From a checkpoint of a small self-supervised audio encoder (BEST-RQ).
Training: soap at rate 0.0047, batches of 64.
Rows from block 6, named by matrix and row number. Rows with one number belong to one channel. Each number is 128 + 24 x the weight over its row's rms, rounded and kept within 0 to 255. All counts start at 0. Numbers have three digits each. After the name is the row's rms in percent of the matrix's.
# convs0: expand pointwise conv (model.blocks.6.convs.0.weight, 1152x288x1), inputs 192-287
# convs2: project pointwise conv (model.blocks.6.convs.2.weight, 288x1152x1, transposed), outputs 192-287
convs0.19 078:121119132143138109168154128163095135117107139127167108109124124136129153170114131118122123153143131123132139084126134145156124092147170108117133102154144150121106150137129133137118093129110152115116108156136085099124104148175160097119160107096130113152104153115143119118158143100133133090
convs2.19 084:097086141106126138054120099124098138145125131121142138108141146171105127138101130133106125152108126123119123148143153162103111183148093104102111114130130112108150142087159140134089116148115142106165110122191152119116083152167118121140112140108126139093127188166102091134121076093132138135
convs0.20 061:148172139156152136098115133159080152097120106189149134160104100137142107147060078091084129130138102101049121122144124108128110149154125169167124122106141159104093114125158177118167113158129162112121169098112066101156160120117116130153113152113139110127113164111148132121127131146130113114
convs2.20 064:092115121127149154141175073116146117130145141099157153106082140118128124073162104138125135077170171104127106107141137143069135187115083115129113135102119094120120187153145119095147100124127133122154128111153132154140130109073153187137143118122131157163138112141091132097089107152170143127
convs0.21 029:165101103147144113168084133110141117113123148138116135123144114130088110149138099137132100129132112140143121126137155111151131137123077140148127093144174122096121159129153135098185123138156145084144149166115150129096180120113158137133146127111137168080145143111075137158157136092116161139
convs2.21 034:092159143074155096146127092142148081157114116137154142158106131148106175117117097149164152115101091107171114128110166140163113169088083138108141107127145168104166151099112117130145100176145122092139139145075120124135124133153168137123115125145142152110137130105108132169105117148170127122
convs0.22 021:134141147085095108133123135135120094112097089146159125160122149142140087115137149136132122146112127148152113123140178102110119155138095119141103107105174119103125120157116112097117093117111131142124102151129098143167089095126157101155118092132176092143124120112149158134131167155154146140
convs2.22 023:097098121148175139118166058138179140131128112146094141135124149148129156113137115119114104137146146135116162165111169154117094130101126139081123122149148146107165163150100122199117153122149152135115135111158154147101111134185120139122151139136127145135134070131087103119096109144136131123
convs0.23 116:090139164149116172135123131122084143135096140131148159113105136169090111114160155134134138159152114133135104115128154146140145125162155154091129135140140140115117115099141087127118122122113103124087102112132090137123088150162161126170150145157129169114170168151101058131105084166104153128
convs2.23 113:120149131160125160105132119119111164097117135122128113125142131089162093169123189106130130095113101121153120122155128123155157148121096095103117107171162121153140150130137161168130129130136138138143127115138168114154143117088101138112093143117147127095117148110146107142136132135156112096
convs0.24 034:118112132136145126139114122135125108157115171088144144138187110115107122132102138093164153105108105139104124140136133151127111096143138106108130086118147131119134199106113108076122142081133126156091134154160153129103134098150148111089146139149199100086154116170158170164078156118134131122
convs2.24 036:147104146110130138124115119100127110129134107128094123149128169141156159108133108129135096115125142115132106130169098171117127126147150135110111087128128104134153134164119111157158153097147135116152122136137134143153115156110108125110110093133128125158183144128120050072120164106095152141
convs0.25 125:161154073125074137107104138139096097102141116142135156094162150145089117137121145135119136146141095139116129113103167119111092115101159142132151088157138132166118120138124133097108111150144139102133151142133136130149129144155153143096118163140092113129158155140145145141123137109130155137
convs2.25 130:099167076129136095087090133159123124137067080122149129120153128092134161140137174130102142149124124113136150092125144098143131094122113125088107149105141116135076094083144134088155116148106147134121131102118116135107112153128131112147146142175158132100107153116141129171107147097157130165
convs0.26 158:119149114118062161128173152142117130115112104138118134093115099146102116111115128133155112180101161112120140122120116138068090155097114136143100087125144112125116120130142117114148092156126111116162112114127071131123153126144148084154134130120117127137123129069142152124133106109137096149
convs2.26 144:137124123088110151127079138118137120128101142125120143146161117124100158143123172132112139114162107093135133146143137145196096090102075137178129142099090143138116120113123085151097135114127133145142111069156145122099135143098169120077120144117129203181138136150098079128118106131139090116
convs0.27 151:142134100141138133171129119107119101142135126171171151125162156139146139131119147119115109136157103123150196130085132133115110149134128136124160114162119138140063150090200159099148111114150152110142133103143097084129087119122148122126133141109090124096134092119127102131129152143117109104
convs2.27 130:111107086135158111127137186130138152168159101101138131168109144119141172080102113151122147141159114089141162115128141108132109123125134088149124135091102120176155103158135105121155102121129173137095085151152112138144112177129140118104126151106158114083137143160119150076145134161144151090
convs0.28 053:119093173117118079118105103126122130139095094135125133175169107111093125133131123122203125140136124145096121142110137188146138158101088130115090167145089110122124161084135152124096124126142151142139122141156166126130154123131127160131140148101157151127128074129119113111118115075135143161
convs2.28 054:173141141114083103166136111115104152111129133088105142136101114129125165129128134131100081101147073095167125139104118112167152135138147115098121098119108158134117117141121106136141101105148137149096138117154085150090137105141087116117116145140096127156114127120099109129059171172130124171
convs0.29 026:139145134118151076137137126125125088156089127124115137144112130125126156109087101129122087123112131128121121154143188168102125135160077088176128104138096111106112121113132160145120134132118129142146165114142090160088117155145172129116144117079151168120154136108176135092124136156149151128
convs2.29 031:137104121103132151130141101077122108112142137138152133132112122165129157093114096127136142112182119097131119165145170149128129149159098112123155124149147161123140124111111148165110073140132082127129142096099136137138081134190101113110140134120124153139145130122166087111124130182116115135
convs0.30 124:131154113136125162161137126120134138084166105123116104150100159137078131092109127164163154173160149125133104125095124127128097126087197154113117123099143138116144148158137146132123121120103127097131117114175101117100120143111113119156108098132137148147167157125159085143158068116105092128
convs2.30 130:154150110096145106101129101114156128125109125134145114140108151115151123129113149141106105110120107124077110123081164107144113089120132116137113172127124104113127141105133129135115159150125113132120125151149170122185105076121153195144117131138108156086171104101160121152171142132134149114
convs0.31 055:101094115112173152108115101174141154135130127125094138123135130162087136128129102114102126141137124134160145186102144116088121162132110166089139140126126105075137190162138170108134043142122099125138136127121144114128078141162143145131133128095125097108143099097084144138113109103134126130
convs2.31 059:113127108101132154145118082172129095133130128086129115127128081098108105101107108134154112142162140086124142146141150140140110139120151144107136121157131137106089126135142162122137144146141106107143102116072143096153104110137117168106179177100154151125055120085148166135106105148112111149
convs0.32 034:128144109122079152092148117137106119131148096086087129150147166133132124121125112097125088123111108142137151129149140101091153123134149122119099126140138120135103148147115094084132091146108149142177125107134081105149072147119179126120129119068180136164110147122144112135119121158116158110
convs2.32 037:120078106131147103130190091142108123122129100147139108090133133121142173107150125137161126118142099108119178107104147162080105173138089098139074152158161131131112165134099125129132132114161112125166097153149129089154128125166159150147140181116140128124136080133155113121117140105135109092
convs0.33 103:151105111102142141137154131106066075135141120111132152125144103093112127114149119097156134106129113136111135127173127138120061141151069158093130166115110135157104102119103140132131137095141102161141133120132135120120167116113173148132115114124147132123115118160172131104071106107115175104
convs2.33 097:153087122121134128118152126141151142118165125121172149150130081071077043155137108091111136132108098125109161133101104119102141167155131146153150135113136124159121081141172131101161136130154108126103157148175098126140162117115111137081117140111137136141150086135152131131118169124134122101
convs0.34 047:136137181107129144141148133102144140124104129103140131121106133142126149142112136087199076151109127139102176128134133153113160112134153125158104155108136163104121134144171138140155130118120104093144116118144146108155141096150169129071142133092137139132127134130127118117127144159114127143
convs2.34 049:144116123169101149136107113126106141144111125145105144128081112116110169125171098131125082125102146131109117142172191132082096111186150091133129156126124132118167129144114128134118141167115125098089155174093121141121134137123092127155118143119124114127129138115091145137118152128168098140
convs0.35 068:081138107148130161138145113119115144117135167152135138107134178166138097158170137143099180147103077173172094109125132089107103122115152139141139143105155127120111099127117124159085149107133118115147143127100149147137157180137127146143106146107116154159106143114116184107167129120098122104
convs2.35 068:124103115125130081112173119144131096119167111132131130097093148114124102116065150152122109123140191056114108125144106137097108129156113154115124072105084094148130129113128123152132111083133115135132132131113138142100128107102127143110131119145134178121130132153119116139118106086170119127
convs0.36 137:166186149125123134159126109141123105122121129119145116092110083116118115131161095126114073096159088078088176114140137110172148163135137147148143128148123114112152107091100151117092117180136166099123132125103146120142156120110130150139128132123075154120110097133104144120098141104147149110
convs2.36 165:127132147142143135160152137171096096127121124103145130164093134122115099164132141093178132142138138100110151140138118141119085119144138146131112161134136121132129138181125121116166145106110120172121142142124169141126106103129146079133117119113146137170076144102119115130140119156114099125
convs0.37 121:105169109128135159122123109119096183113110161134156096111137080108098188112145147169083126135143087122105160120114122175110094106132113105124099140127144109109138114114129125097095118106101110125136152085145168115147116130078123124093130153126106120156101135145121170150142093120141131129
convs2.37 126:101133144123065129131116125144136096131160151093132150090110140100118122184133112110113147120160121143137136142155117147151103128156118104092148153139157131083145110154106170149083081094133117145121133153117109153121156109112119122137131086148138112098171155130157136133151147086159150084
convs0.38 126:113143123140141144095112137126160162148116133127143177162130121120105086109134140113147166138150132114172145108119098143154105133125126093147074130100159113146114127149098126071143134170138138151095137155139140117111135174135078144122167112103079142159132101140146115139105135110140142158
convs2.38 128:118114144157124125144136089127130123112143175122121107113106093163143115146153090154129135117112120113092140117126128092124127110120125130104099139174122140112196104128194117161156091143134142150128070127105143155090131131104128165159092155160123113124142149118087112134172147088141168158
convs0.39 111:150166138102180081158149126121141137146144119082140213132140129162169115147126116152141101121109168112154121087133135122125118167135120109141114154126098137146154162135086150132094141151142121143147141131125115121157131166125166141128157133130117149107093157171138174105122129128126163113
convs2.39 110:096177140105124153153134111118140121125153117124148164123126167148109092130126126146067128108118124111130182122118108177119104145091124127155161123133147120116128158123079133120131161149108154096116128141113143167108171156105144127088162126183151158101091133111140113118163118129145143109
convs0.40 109:114095110127144133154107153110163141127113144130110155119124102177115151194152079085135173129139122150194119145133097152144059112147094157121138149106135053146148127115112155111116119100143130166090123112119112105103148126146141128128135119132147136125114108146136145131192128145132118106
convs2.40 119:147094132105132150100133137101139113142131181099110142112139124137106139126115153115100153134139072127122104145065098133134123158109116155083122116118122170122111087146134176107093159124137141103121170123122142137146111094161116146123139100153102168117086135152121086135090132079135066126
convs0.41 126:091128125125160169105116130093122117083157155177132153121106118128160102137134131132120125111088123122158155095143124123164118101107139143148126101074159114119150131127133115149121104113120107107146114138104108125140141137136112083112085099124161175150141125127129130116126128131137133124
convs2.41 127:131101125161133145112133166090119121130134108139099126118146159081130139119140148160135131113168142102150116121123112165124090129105113112114142139122133110089163138112135116093143151134116141121129121117093090109117151109083126134105127118087100119161129147136142092092112093142115147098
convs0.42 022:190125119115131125145102138173161106182122130118133134162151145104138113051132181147167129121119103123092087145160137097110131144112116120162116127145129101113111143160112143123086121117108150118162124140138092148150094111149170109126094140120170120084162101134167150154121146123120143133
convs2.42 029:126112140100160130116125102120119083107098142150147158100077195139130137134115143143140122140186100099125138149137159166108133139139081134108101140143185117132141144123112172162111095105147147168159117126141139113153095086145100118137107141169107129123156122127140084104140119118102132125
convs0.43 021:141132118151130120116147121164097110138099155139110155202137150120098106109127092100153194114152128145118117184125143104130113093119085151131121123106151105116119148120107155143120103078129132150119132141118098158133126155142176159156123113096154146121150166132147127120093142125158148126
convs2.43 024:117099148120136123126162080122140085100106120156167143092108127126128130078129105102185128113164165110119155165115169153104121178143110144117121108131128135132167106136106136139095117136160102145126113142127137148121125110126131151144086132146114155139128113143135107128088132130148157133
convs0.44 145:124100109115167138118113135140139132135167139141132170101151131127159127150114173141121136126111132153128113142122159114098110133131102145118098125138113109147133134137044106135136139112151137099138096087156157100122113100137134069121152149117106124138086138164148128109106114127141196104
convs2.44 146:156163133076121105122123145091192160104117112127155123170121115113156092126132102122143111133101130118083168136130153135145149143106132125149094127094141121105143131150121118118118093114132113122195166162090163137170101157143138114122104123173137156092175149082161104144144099107121116130
convs0.45 040:190153126131142104156136132132122102159135070188094141107163141052116160102062111149183149129123158132093121154136094176147119121105092149152121142158144115092117182131113128115143133149112111120149177119103107147130129105135130122138108170147145140083123125094106151054097133120131161101
convs2.45 044:137089125128155126123161100156124132120158119102080104136091125139146110129178096149091142101158129122135143098102115121110125179141116059092078120146118148136125124157165146145132103083148131129092086125138128136141116118172120104176146154129088095120159079109083150131123112145139141125
convs0.46 026:114100097097123080086148139139093093153083091130151125134157120112162113125099179125179138089153102141105146106165112092150128117125111103129136077150131076109130127146110158132106165077142088106103154120134111120113113136123180121125133127122157156115112154094147150140104177143118153169
convs2.46 027:087124125100140115120133082122105102130137172109129116119087146125096107120133145125100083110153100107143130168146137182107115102103168134144110083111094169139139121124120142153146107118126104131124131140118136153132094137153098146127126162161139135137096142092142063150114131135112125130
convs0.47 030:174135128103134123147123142137104083129094124111100144113142131146125099090134117122140125109131142116114132132155154079143119117138106148151084116092155143102103135088140196120082151127108140143149152098080126124151142104140147141171159126118150146115180146120128114109130131168135144085
convs2.47 033:108086114101135114158141102133176146129123124160157143124095099149120108103113120111099086146120116101168129141131147126173120176162080150124087103139149111142175137108060136166098122160137088126098140113150119136116137138160158146117123114120149127150110138116155092117077131126155108147
convs0.48 072:104140113162139112118103146089155177077105130140124149106149142161115106141140158164139145129115096140094113091183169168115094115117150151103122104117109121118116152123122139076135119109105159122103154136118149095156109067118146123084149137127134138106095102147112170132172168137092148121
convs2.48 076:131109122126087103114150084144116110157124115120112185092106112119104143164118135127091152103141140144142140154123124129099175152119122092125140141110141114140134138117130124166118114141169113105108129132145119094154119132109125110124134122173151124137117154127140137117118115081071125115
convs0.49 062:158145161148087155119110126158130141107101131162140125159106099097111115089136140189133132160148099129126106110132097144149143130126097110130131156112142134129145114200084150136116152138144132151136146105086110145142145142115148136123118138190112057107134088115156093112100119129148099152
convs2.49 063:107137137151106112113143116127102143158105143177150122173143136146109083099105149107161107115147177156127121123121109135151116129134127127129109145124146144113151117101130138104114132138144120117117125104096110188085100168152135145127125147162133147166093106101083096129117118101115145144
convs0.50 114:121158146126125123142206164103111104119126115136138131099169135157116111145115058127157126119104104131140090138098106157121139110122109134136132164107106118118083121189124164127149136134140133111140145134123095090135153130108149141176124116124124128150091084128112156109117148119138159085
convs2.50 117:144129136152123141127156133151088093139130181142159130092139130098115134107158132120129174105157095122171173131114120134126147104144135127124156100156079097159139125110146101129162082120149094105068097099155128153129131125102174152121153156124110115134090145092110092137140131097125123116
convs0.51 057:147103122157143127087134115097126044111184111127113073190138098092129139173130113081140127135109104150104125152115107154139111100115100123117157172191136148100105130163128116162101103117158163134113126097141141149141129114121118125092094113136123149129138155157139146129117150127119119133
convs2.51 066:150127137133123102104143123106142106136131160116153118119136121080091092109132149123134110082123137129122123158149108165127141098128148118111123099124116149169154140142110162139118117130157140154124103094106118141121134128123114133149133154104104137132153126179147115145155125122123109153
convs0.52 111:127137145140161157125142086151161149181127143116127131118084122115088121115115128114169147080135119139109101138157128110151133160133137164166116150128175169089151116123135184114132102118101141124145119115149114122112159114120125116161103174135102153119126137133138093093136128163106115140
convs2.52 109:119121134132092121123124115119131114076130093172101127100119122091132134107082152125164150140088122104130123127179144131097129115117113127104165120140113094150107129128106165142105139133139125102119146116127121149130102099134130070108105142137101129108168103127147099131147125114172116168
convs0.53 121:164125135157139142133096087159140157126179098129161199137093140119133125123143136125141088141125145120124139124137101103132146136140152145119109194140126117143131108121132113107100104131134116069111140105168114098102150114099145095145142150091159123093126117154109121079128152127155137115
convs2.53 130:149152107161140136122147163107105137134152126119084163177138111118108138165117132164135114110133146138123137145138125120136103118151101081089140149151141134154124107177140106115143140167118168153114157109140112106086126136105119134152161129132108136136120097111136164123067139108111122155
convs0.54 084:148162105132113154096169122140167078164100120119120169124124090101108149108185123128114148127159126153117161124086133139075109115100150166151101141109098123131091137150143199117086108149141112157148119084122105130136111108143136105122153136143133130132122170111120124104081115159110097128
convs2.54 086:146135108128142090101165132124113098129131131113141097114122127074117076107109124113150140150126114106152135064130157182108126148154156122112129096143123153139132165123114148148143134150144122114134132128112076150067115150155149163109156109118150112095092158140098111110105112148173118110
convs0.55 110:148103094157117149158155120124099110108147161133105092152119106124127142131111121176153196126109109105139103118146146163108109153122109132115140072081157133076120129114160126140146137160125119106153128129147146137160127131125085128146140087130121162133118124174095128115106143087160099092
convs2.55 122:099132141141129065093101140154151157125120093161113117124151100109145146135109117110091141126134115132118157134118183103116163135121152122124132136166114135124152132126123130167106108146117127161095156168139159151120109117117141128128142158183154092104164141112113063154147092074138141140
convs0.56 037:112121098145144148123134162136130162106136084158091174157118129127127098158114109098078111131103106104115115148165138129114091130151136130139149150095123108082100144142130145087156086120127145123105142108137123165154125118126157123140123121111147149125129121146164143155104174084108125127
convs2.56 041:114108147127104154150170113129147076160081101097166100090078139152105146161116154108162143147144126104169079183104152115120108133142138111065107107124107122144137139104141166131168104077155116108145127124129148115133152129149116102144117132116111131131139117125120102111102115151182107125
convs0.57 144:125109111131130128146122091090100086123142168117139084126112153150124164145153127142101081169104123104131098068122163108116163106130127133156143152122133112091123115148089123143143131168103139149133137067090132147092119142150128107158144105095117126129149114124134150165100116158152149096
convs2.57 134:122168133141095113142154101105152155106146143130152125104131131147104127132136118091124124122165108098121139107145138151154133091112142180175108135135132138136155106118153134152082136097078087122110126151144160101079163113157105168154065141134139122123104118129194120146138155098081128157
convs0.58 033:164154130155147160138125104143143107158094110134135142176115146141105136115124140123141139112116149129145112093178142153142117096151088093089141106153122124147067161154154132109145115103124125107101143147117159130128166162126147134130120154125131160101149151087099133161114097119101102114
convs2.58 035:124056079114114134100134109134099125089168124122100139141160108122179115138120087122134120105133108112116187135133113135130113145100145141144095114116118104122138137125103112117112159119146104160109105130129121140106110169157119086157104145153106124133138133166132060064094136143147138125
convs0.59 031:128132098131120107118101130120121129147098163135137110129096161103143161104103145112118128142107126112140106093129090124103092111122097153153120098096113148134109148154121087135122095085147128127119139110076147161135123134111139105163160113148126120119160135131126105160099146113146099137
convs2.59 036:102093119112155113104178096113139151135097101124142150163187114118124161139107102121073129112195116124123142163119145162130125125122128103105125111112120131170147120096101144135124140168128084125083117114152105135118154137157156144133117140133120157130130129114156149111098133131148108154
convs0.60 039:153126149148123105144122127158182113135119147161146135147158086139117069139125130159124128099164157140109127143132124156135139127134121121141117144130161159106094118108131128140132129098146145116111121145120090105124146078126129134102162118117112119152109115092120110180135160110152126117
convs2.60 043:146093122140105137148145124113115100148143137135142126136140099146127141060142114089104128112157111112102110149112107137130111123105137142137118121137123120106136117095091178163106112125135138116110137131127169132088133127119100144133127127146136129185112109095152111144128160120128131114
convs0.61 111:084156175152133130137157112125164130132167076122146099109121109123132135179148141140104158097145110134154137097136145172105144122115141143094139121148096116169145144119115121139143088120141121139116128096098091072136109152131154117114143129119119163138146097111150139131134195129132167134
convs2.61 114:153116123114155136084184148133096076153091147110086127133069165093114117148121102121087142106145162148139116131120127147123114175115130133119154117104106143159119146142113100100142158132166137085112149119089123093136132119120146084103115134092117148121144097112112110101133141122132153083
convs0.62 021:147113085128139124124143157147167116151104132124167127172120130178149122082079162136158132154145134127168143134132114069093121123108108139150141089111150093138103119152137123153106096103158123112124144147103105170148146122133157120122116132101141111109098128108125135189125146127082137175
convs2.62 022:121119135115117103100128099147122108142100139153154152119118075113073126062112091138089107103131132126115148129133156156122120128136116109128121109124119161156163126091115135178136141136155130126101099154155112143131144114122111108132145141151124147193114102149090103146095106127143134134
convs0.63 126:136109119107150105115117114199094130115098134154108115124104109134123141156148115149164063150143126126121114113134114122126123155154114126149097121106140123099160159100126130166086126106119111117129102186108138122152128141122073121090104157167104139147141128108140079117089145126125126119
convs2.63 134:149106126148089120125069099162101157120103092148144131137125106111115119129124159110121114132128110128164117108092108125134176147161082157159103130112087116126166110124145133115109142137116147144098120130134138135136166118147171113131147149092159127104153116151111128138158146157139123095
convs0.64 148:066135134101114138104142134122145134135132118158149132112161102141126081129123117128132109102085124097111133119155133123145147154132101122143112096132123190126137100197102123163118080169091130143143157179107118137144147118190140084124137150112120134088154134098147154122111122161178056123
convs2.64 138:127165115145117110121088129100096145128096102113128136139106092088107126113090106132129099118126114151155110106120112127133152088115130140166155113132114117094161148108166151147140162152186168107143127135128177139102176080121119156136157117159115115093122136139117133124122130127102110114
convs0.65 029:135149102127119117155166150154099134144106167132115112165126081128136111108119143116128115150123160140112124135155131113155153076191164139173128131104142159138123153157170126084165111144167122126121142128113114120098149139199142155096147152130148133117113149121165150116137168151124128124
convs2.65 031:138114091151113091100118114151074131145093140179093103106104129110148156138133121141148136109101112123135089146138148139100091164125145119139126113152134121096137125128122154165101116135123114102123165124132151167122082141140108164118107137104155077146139157115141069143126122137147172121
convs0.66 032:120147143160113113174121110118135106164096132139117107127168127129130093168089155108103103085134124108089146137107129092114153127136066121143141101125150162093124109127126119113109124120121157086142143147107112190085121112146155089138116120158147133123165121113155099119102133147116102108
convs2.66 033:124117121142137101182159053123094103119109089131133119151127158169123134134107107096111114090146134164135139147091140158131122175124107139149142120178207150174135115131128132105108121141143140118100146126162154145086130127150119094142143144126114144134112079110097125108080101172124120101
convs0.67 059:166129091095152105144187152137153147122129159110128106126127127130121112122132154085170101126114104119105170110126148162199102142120145110131103128098171117100114155138114122115100127162119142136135126105144086134111118178154172107081115089170122133141140131116131159129104131147157121157
convs2.67 061:142142176096167113142151092134111086111111151114116126104119150141113124138129152134168119160128171155152149130072149154148090134140101088118145138165117097148167150130119126166151095145130157128114137132140161165123096159116094160079134154156150130112098127109085122140148113131125135166
convs0.68 173:156143165122154146110133118123152107160143121100120112152116137157083159172123109152159117145138142135138096138126134156112119077117120111134159172141111141145106140106106105149101100145131105118113163173139138087140151154129153149150116163125102129108100157137162147068114102112118131124
convs2.68 146:136122161154100109137111156099132089116092099097119107084087142125118118127082101171149095118130121136132136106163177105141157119120106141087084144099095141176099090152089131127198108160084118143142143153162118129142141139120112124125137150098151124124150137150082154130133115125144135108
convs0.69 127:115161127107106115085160119147131083122144138158152151110131081119132135163172102140114093134162180129140162130113145117164097117106131141128121095112105113106139117109125098167148117118102081162135175115125111099120127164106135204141125096095113092126155088062109139086113157156167122141
convs2.69 121:163113132107100161140122108136147118149097118106109171107110095089117117115128092109129121103136107148171110082115125125122159124092122112132134174121101123109141145141136128160090093118147105092123200075074098171122111161135138130070121122125154073112090130116096137110148142139142146103
convs0.70 083:106154108124118098157119137146141087077131133079107116114104128050110108158125104158142098151144172112151106117111102155154161153125109101135145141099145136109171131128116089131134156086135174126122168145131118100158120115115111135148109147118116136108149071088124134079105092125173154172
convs2.70 087:091085148181145145124137099104145088124140087089119085172099138122128141137140110110150097129114092112113108144177130150135109148127137159140112120111148130114133091118125138132147095173125103172086125124101120125111116144144129119151085135154162142105117130125109099110108139131144120114
convs0.71 124:094162140139126114128112097137144154177165114128119144112120140093104126127126093098141125088126143120148120103161108144091139089123168091153105153102154158132159118118125117150141110144110117112122138084114109132108176117164149120126121098156100113149106133149089135144101138134166144121
convs2.71 135:137134094131085124174130146174100161145149093117129095143105105114138117152141125103107120126168139133130170154105125193177092104089122138150129127125130102132154090161145129116079119099109178135125159130152107148116084126131112099086141127118125123108149150151121167145134146108117171117
convs0.72 049:099158129128128085140096098147107135103113162113117095149121095113119139149142138104161132083128169172087145115107121089116115177127113123129100151136198113134126137129164107144155134150128131097176142137098149163121092128139084153118120109120099145146112160128158107158126100141126136122
convs2.72 051:118147160151135133112187121109112138158088161184109119175130154088134185115156131161097105155136100155130116107126129164126113116160126125123140132122157097151152103120128134139145130122160105152128150156118141080102126091128121109160156101105113139120085125140114119130130139136086153130
convs0.73 127:158152187155131146168117151106117130086127138116121150082145112171121131182128135171105113127161130136133116121104117141110130145083089147121141124140138127094122121125181177108139137135104131150098137132133097133142137141074149153096150141146115115148128108130128125121094118121152100082
convs2.73 141:148130168124144118145109137089168180106111159133125089094145121134159145123098127125117127121146120125107103116109153105112141127147107139125139143117120141118140123133120129111090108070131078089092126150142131148128108123139071153194111135130117135153133088143116111133170123114173102109
convs0.74 018:137137123122104123097102133167135155104101094125115126158134109146156137121148165117137137166154118158132111121138146094105137096109111128149117129100108128115120140121109111088130122071073127124140133117126089166127123105130166097143114156084153149117117135158171151146115140147140109144
convs2.74 022:135079121121146128138149099138134068127094118145131129106114146122130132081149086137106115117164125103122151164138165147107140166119112126100117112074155149114186128106131140167118125161162103122114118135105166143143093103160119113143107146141098120170137132139132098136100133136126162123
convs0.75 138:132118135143124105163140072133127144123177118128129144154116123095115098138112116140156081142145124134155157158116129110104099079109145113155116133171107137097108148122112132147123131130088095167133134122153131141111115150131143123135202154130154146085143096096126112116135148128124116119
convs2.75 135:132108133111165098148191146104128132148149134111128133141124130139105152141148124135121143139095151121108116122141151143119159111088158155160149166084083153118085106119137117122085150131125099124104141115124073129149160138138134108130124093146107125163157130169082146138122116125141148112
convs0.76 057:155151097114099050147141143111078135103091164133110100139147128098109093122056115122153130094140173129148155146145130150127124108157163118159134100134084129123127113149111134120098101128144132115116111110111141101127149139140153148120127143139131129133125148127144169116135105117158140156
convs2.76 059:120114108095090079119135104143115115105109102137148138130134096135168171101121155123123099169163108139113140105141134132119140127154120149104133140137164107130121129151113136128120112100135105163136121123132126160143122119142080111168114144112133083136140096148133127091115121126143135132
convs0.77 169:109111143146077146092109146145100141139107133171140101126127132114107157078109145146132133132166101104094159151137111098149103093153167112160149113088132135090137101112162130100139147087155161086185115117103181148077132195126118139095134169140097132135132148127137099115112093153145112160
convs2.77 133:140113146132146137149097136169137121108132161126119144121111097171137174125154113137115147164123116122117122125137146147116118151111129100125130167147142086137102119137167149114183110125124123121190100105153171139094130103098114164139139162126135119120085164112123117127142172105073129113
convs0.78 116:155136141095144102124096143129137116119138145155185170100160154107091111132143125142140134139153145124140075107141127127094153095121147127093147159116171116149129147119088119163147144138135121103111116141146120092072135176109146126110139127151129153104113137112083101119092132112122137125
convs2.78 116:144129102154117147119156133149099086086166117134155156112108112124155139168135147125100176143109094101113153141116156107074087127125132142104133128143144105146156134130121133130132172147140080084120124132153125087142094139114164105144133124119133135149106089148103146090126170080116148121
convs0.79 033:144152109176165124113156144117125111159115104138155107163117157115130148106121175178166167147176124200135155132156125107121136088123103142162143084106167120165164109113110152098119141108153159119097150150082125145058141135164159124169161165102179148118114128129130130106121085166109125166
convs2.79 032:143115137097094107089137104143137137130119138130139153111128147126121145135151120110107113104111118084146096114101131192107086119115115094129094118097120154133134132109092128164142140098147084132138130123120152132109127170127105113134096104131108131112131102156110094118083096160110167144
convs0.80 120:128119176181109118166144129124118129139105092128112132134139154127113140141110109123125122156145127110080165157082078133139073170136126106133133142161155126111079127127170081081130149093117085127114177124146117132118150110146120163139128118108082123117118117112128127128112076177117124162
convs2.80 122:101096122134157107124187125124114160119128110122124149150122155102153134090123134131120151119166090113128121138124086140099083146098134145165125114101103091097159102089150175105165106133119145140138097132132109118157162124106123132140123112108138137110121140146139131149079112133141157120
convs0.81 030:097103123103150109083103153095130118131121130098124132160110109113127151134095112115189111115113112160120143173106134109135090168124115120150135139137154115132115137149143087132096120133137141152099102100114096177157129148158123164115144146127095191151110118142107084107158133107131143100
convs2.81 033:124121105140168125135162101142143114146101089114114135116133139112115177150124086142148078088131122093124118131114154141126130142178121122109118141143136126108158123145117143155107137119140125122106113116180121144156111137127142146146142100132165108111140141142150114118139149111113159125
convs0.82 019:129144126109161113105125140145121132164092108133117143156094144126098115094129165092145150156120117143102123104162150117153108120116114113160125156116143112157106143125121181124105160144103122115137162119137120145146109102118195141148140126098172165090135123170145170105092175116163153162
convs2.82 024:112114103102134126123132095129134092121135113136148139118104127109104138119133112100121088079135078081147106139117152170146093172138130152179123102150126113130178138137117126132121129116151118150129114137132110117139103127163103153140133105147160122156138081085144082110109100122109174160
convs0.83 100:133149124106167158116114155114116071112111127126151117170118113134092133090135147146152077139112135155122129165152122104082131119160102133104101118155117148145117143105100161094157120101118105134122144153131147125102161091125148144140126155120126110128169134121144140138148110141169149118
convs2.83 107:136141066153110139099163126183155159107162121115148119176112181132113125118126167130152119086132083122096133150131118128104122166148167102123143131097084153114119137137180105138115157125126154158131166118124116120127102135148113115106135106155125170147119131173157124131136147156134084121
convs0.84 143:159104058156156071179088128131107149122136117169133107161144107083123147111141143096153122114160149162124091092124123127155093128103177106125123126127126154161100111144144079137158160124155114129093083154140107159124101106076122158130136135065138121140130128163125132111157118117126139109
convs2.84 130:154111095125117131126120118090103133097112169159132136053140108136128122117153144116113111124135138161098124139138114095113137099125131120142086170155145127105101087137119094152120101120114150161112132147136125152109093179115122107181104134129154137153090094129088081174146097161117186129
convs0.85 154:102108200125131136083111155124124093114118105128141140166131151089087118158130156100100141171141141139161143161118087111174145096145108126131123171122096136161112147121063147118142129159142090138128123127113173109103145113110148101146131137153163126139120115110111165087139116150162116129
convs2.85 145:123151091112105114100120164093154152146119147118163140150124146157137116115149119118145156134126109131098143105113165112155128127147119132128101103104122137104113119098139118153095134136143134161153168133112163099116134095135144160127152101150096162118160097092154126069151105134131081167
convs0.86 073:111073085142102164162088133142076102182108115140132134101151127130133118126124156109153129160165124137166138133146113118110123129110145120095079128108150111147112118102160146169132112125117125114120117155144169139108095084112124110095103097113120163135127136150057101142115180114143157146
convs2.86 076:162135175123146134131171146116117067131105141095092130163069158108080140079095103145162121127138127172130143139134120121157181130138103101154142053145111142102147129115104108115123118175125121104096146119105133140130127142132140143138101084101155128124091110149147135133107138134150152114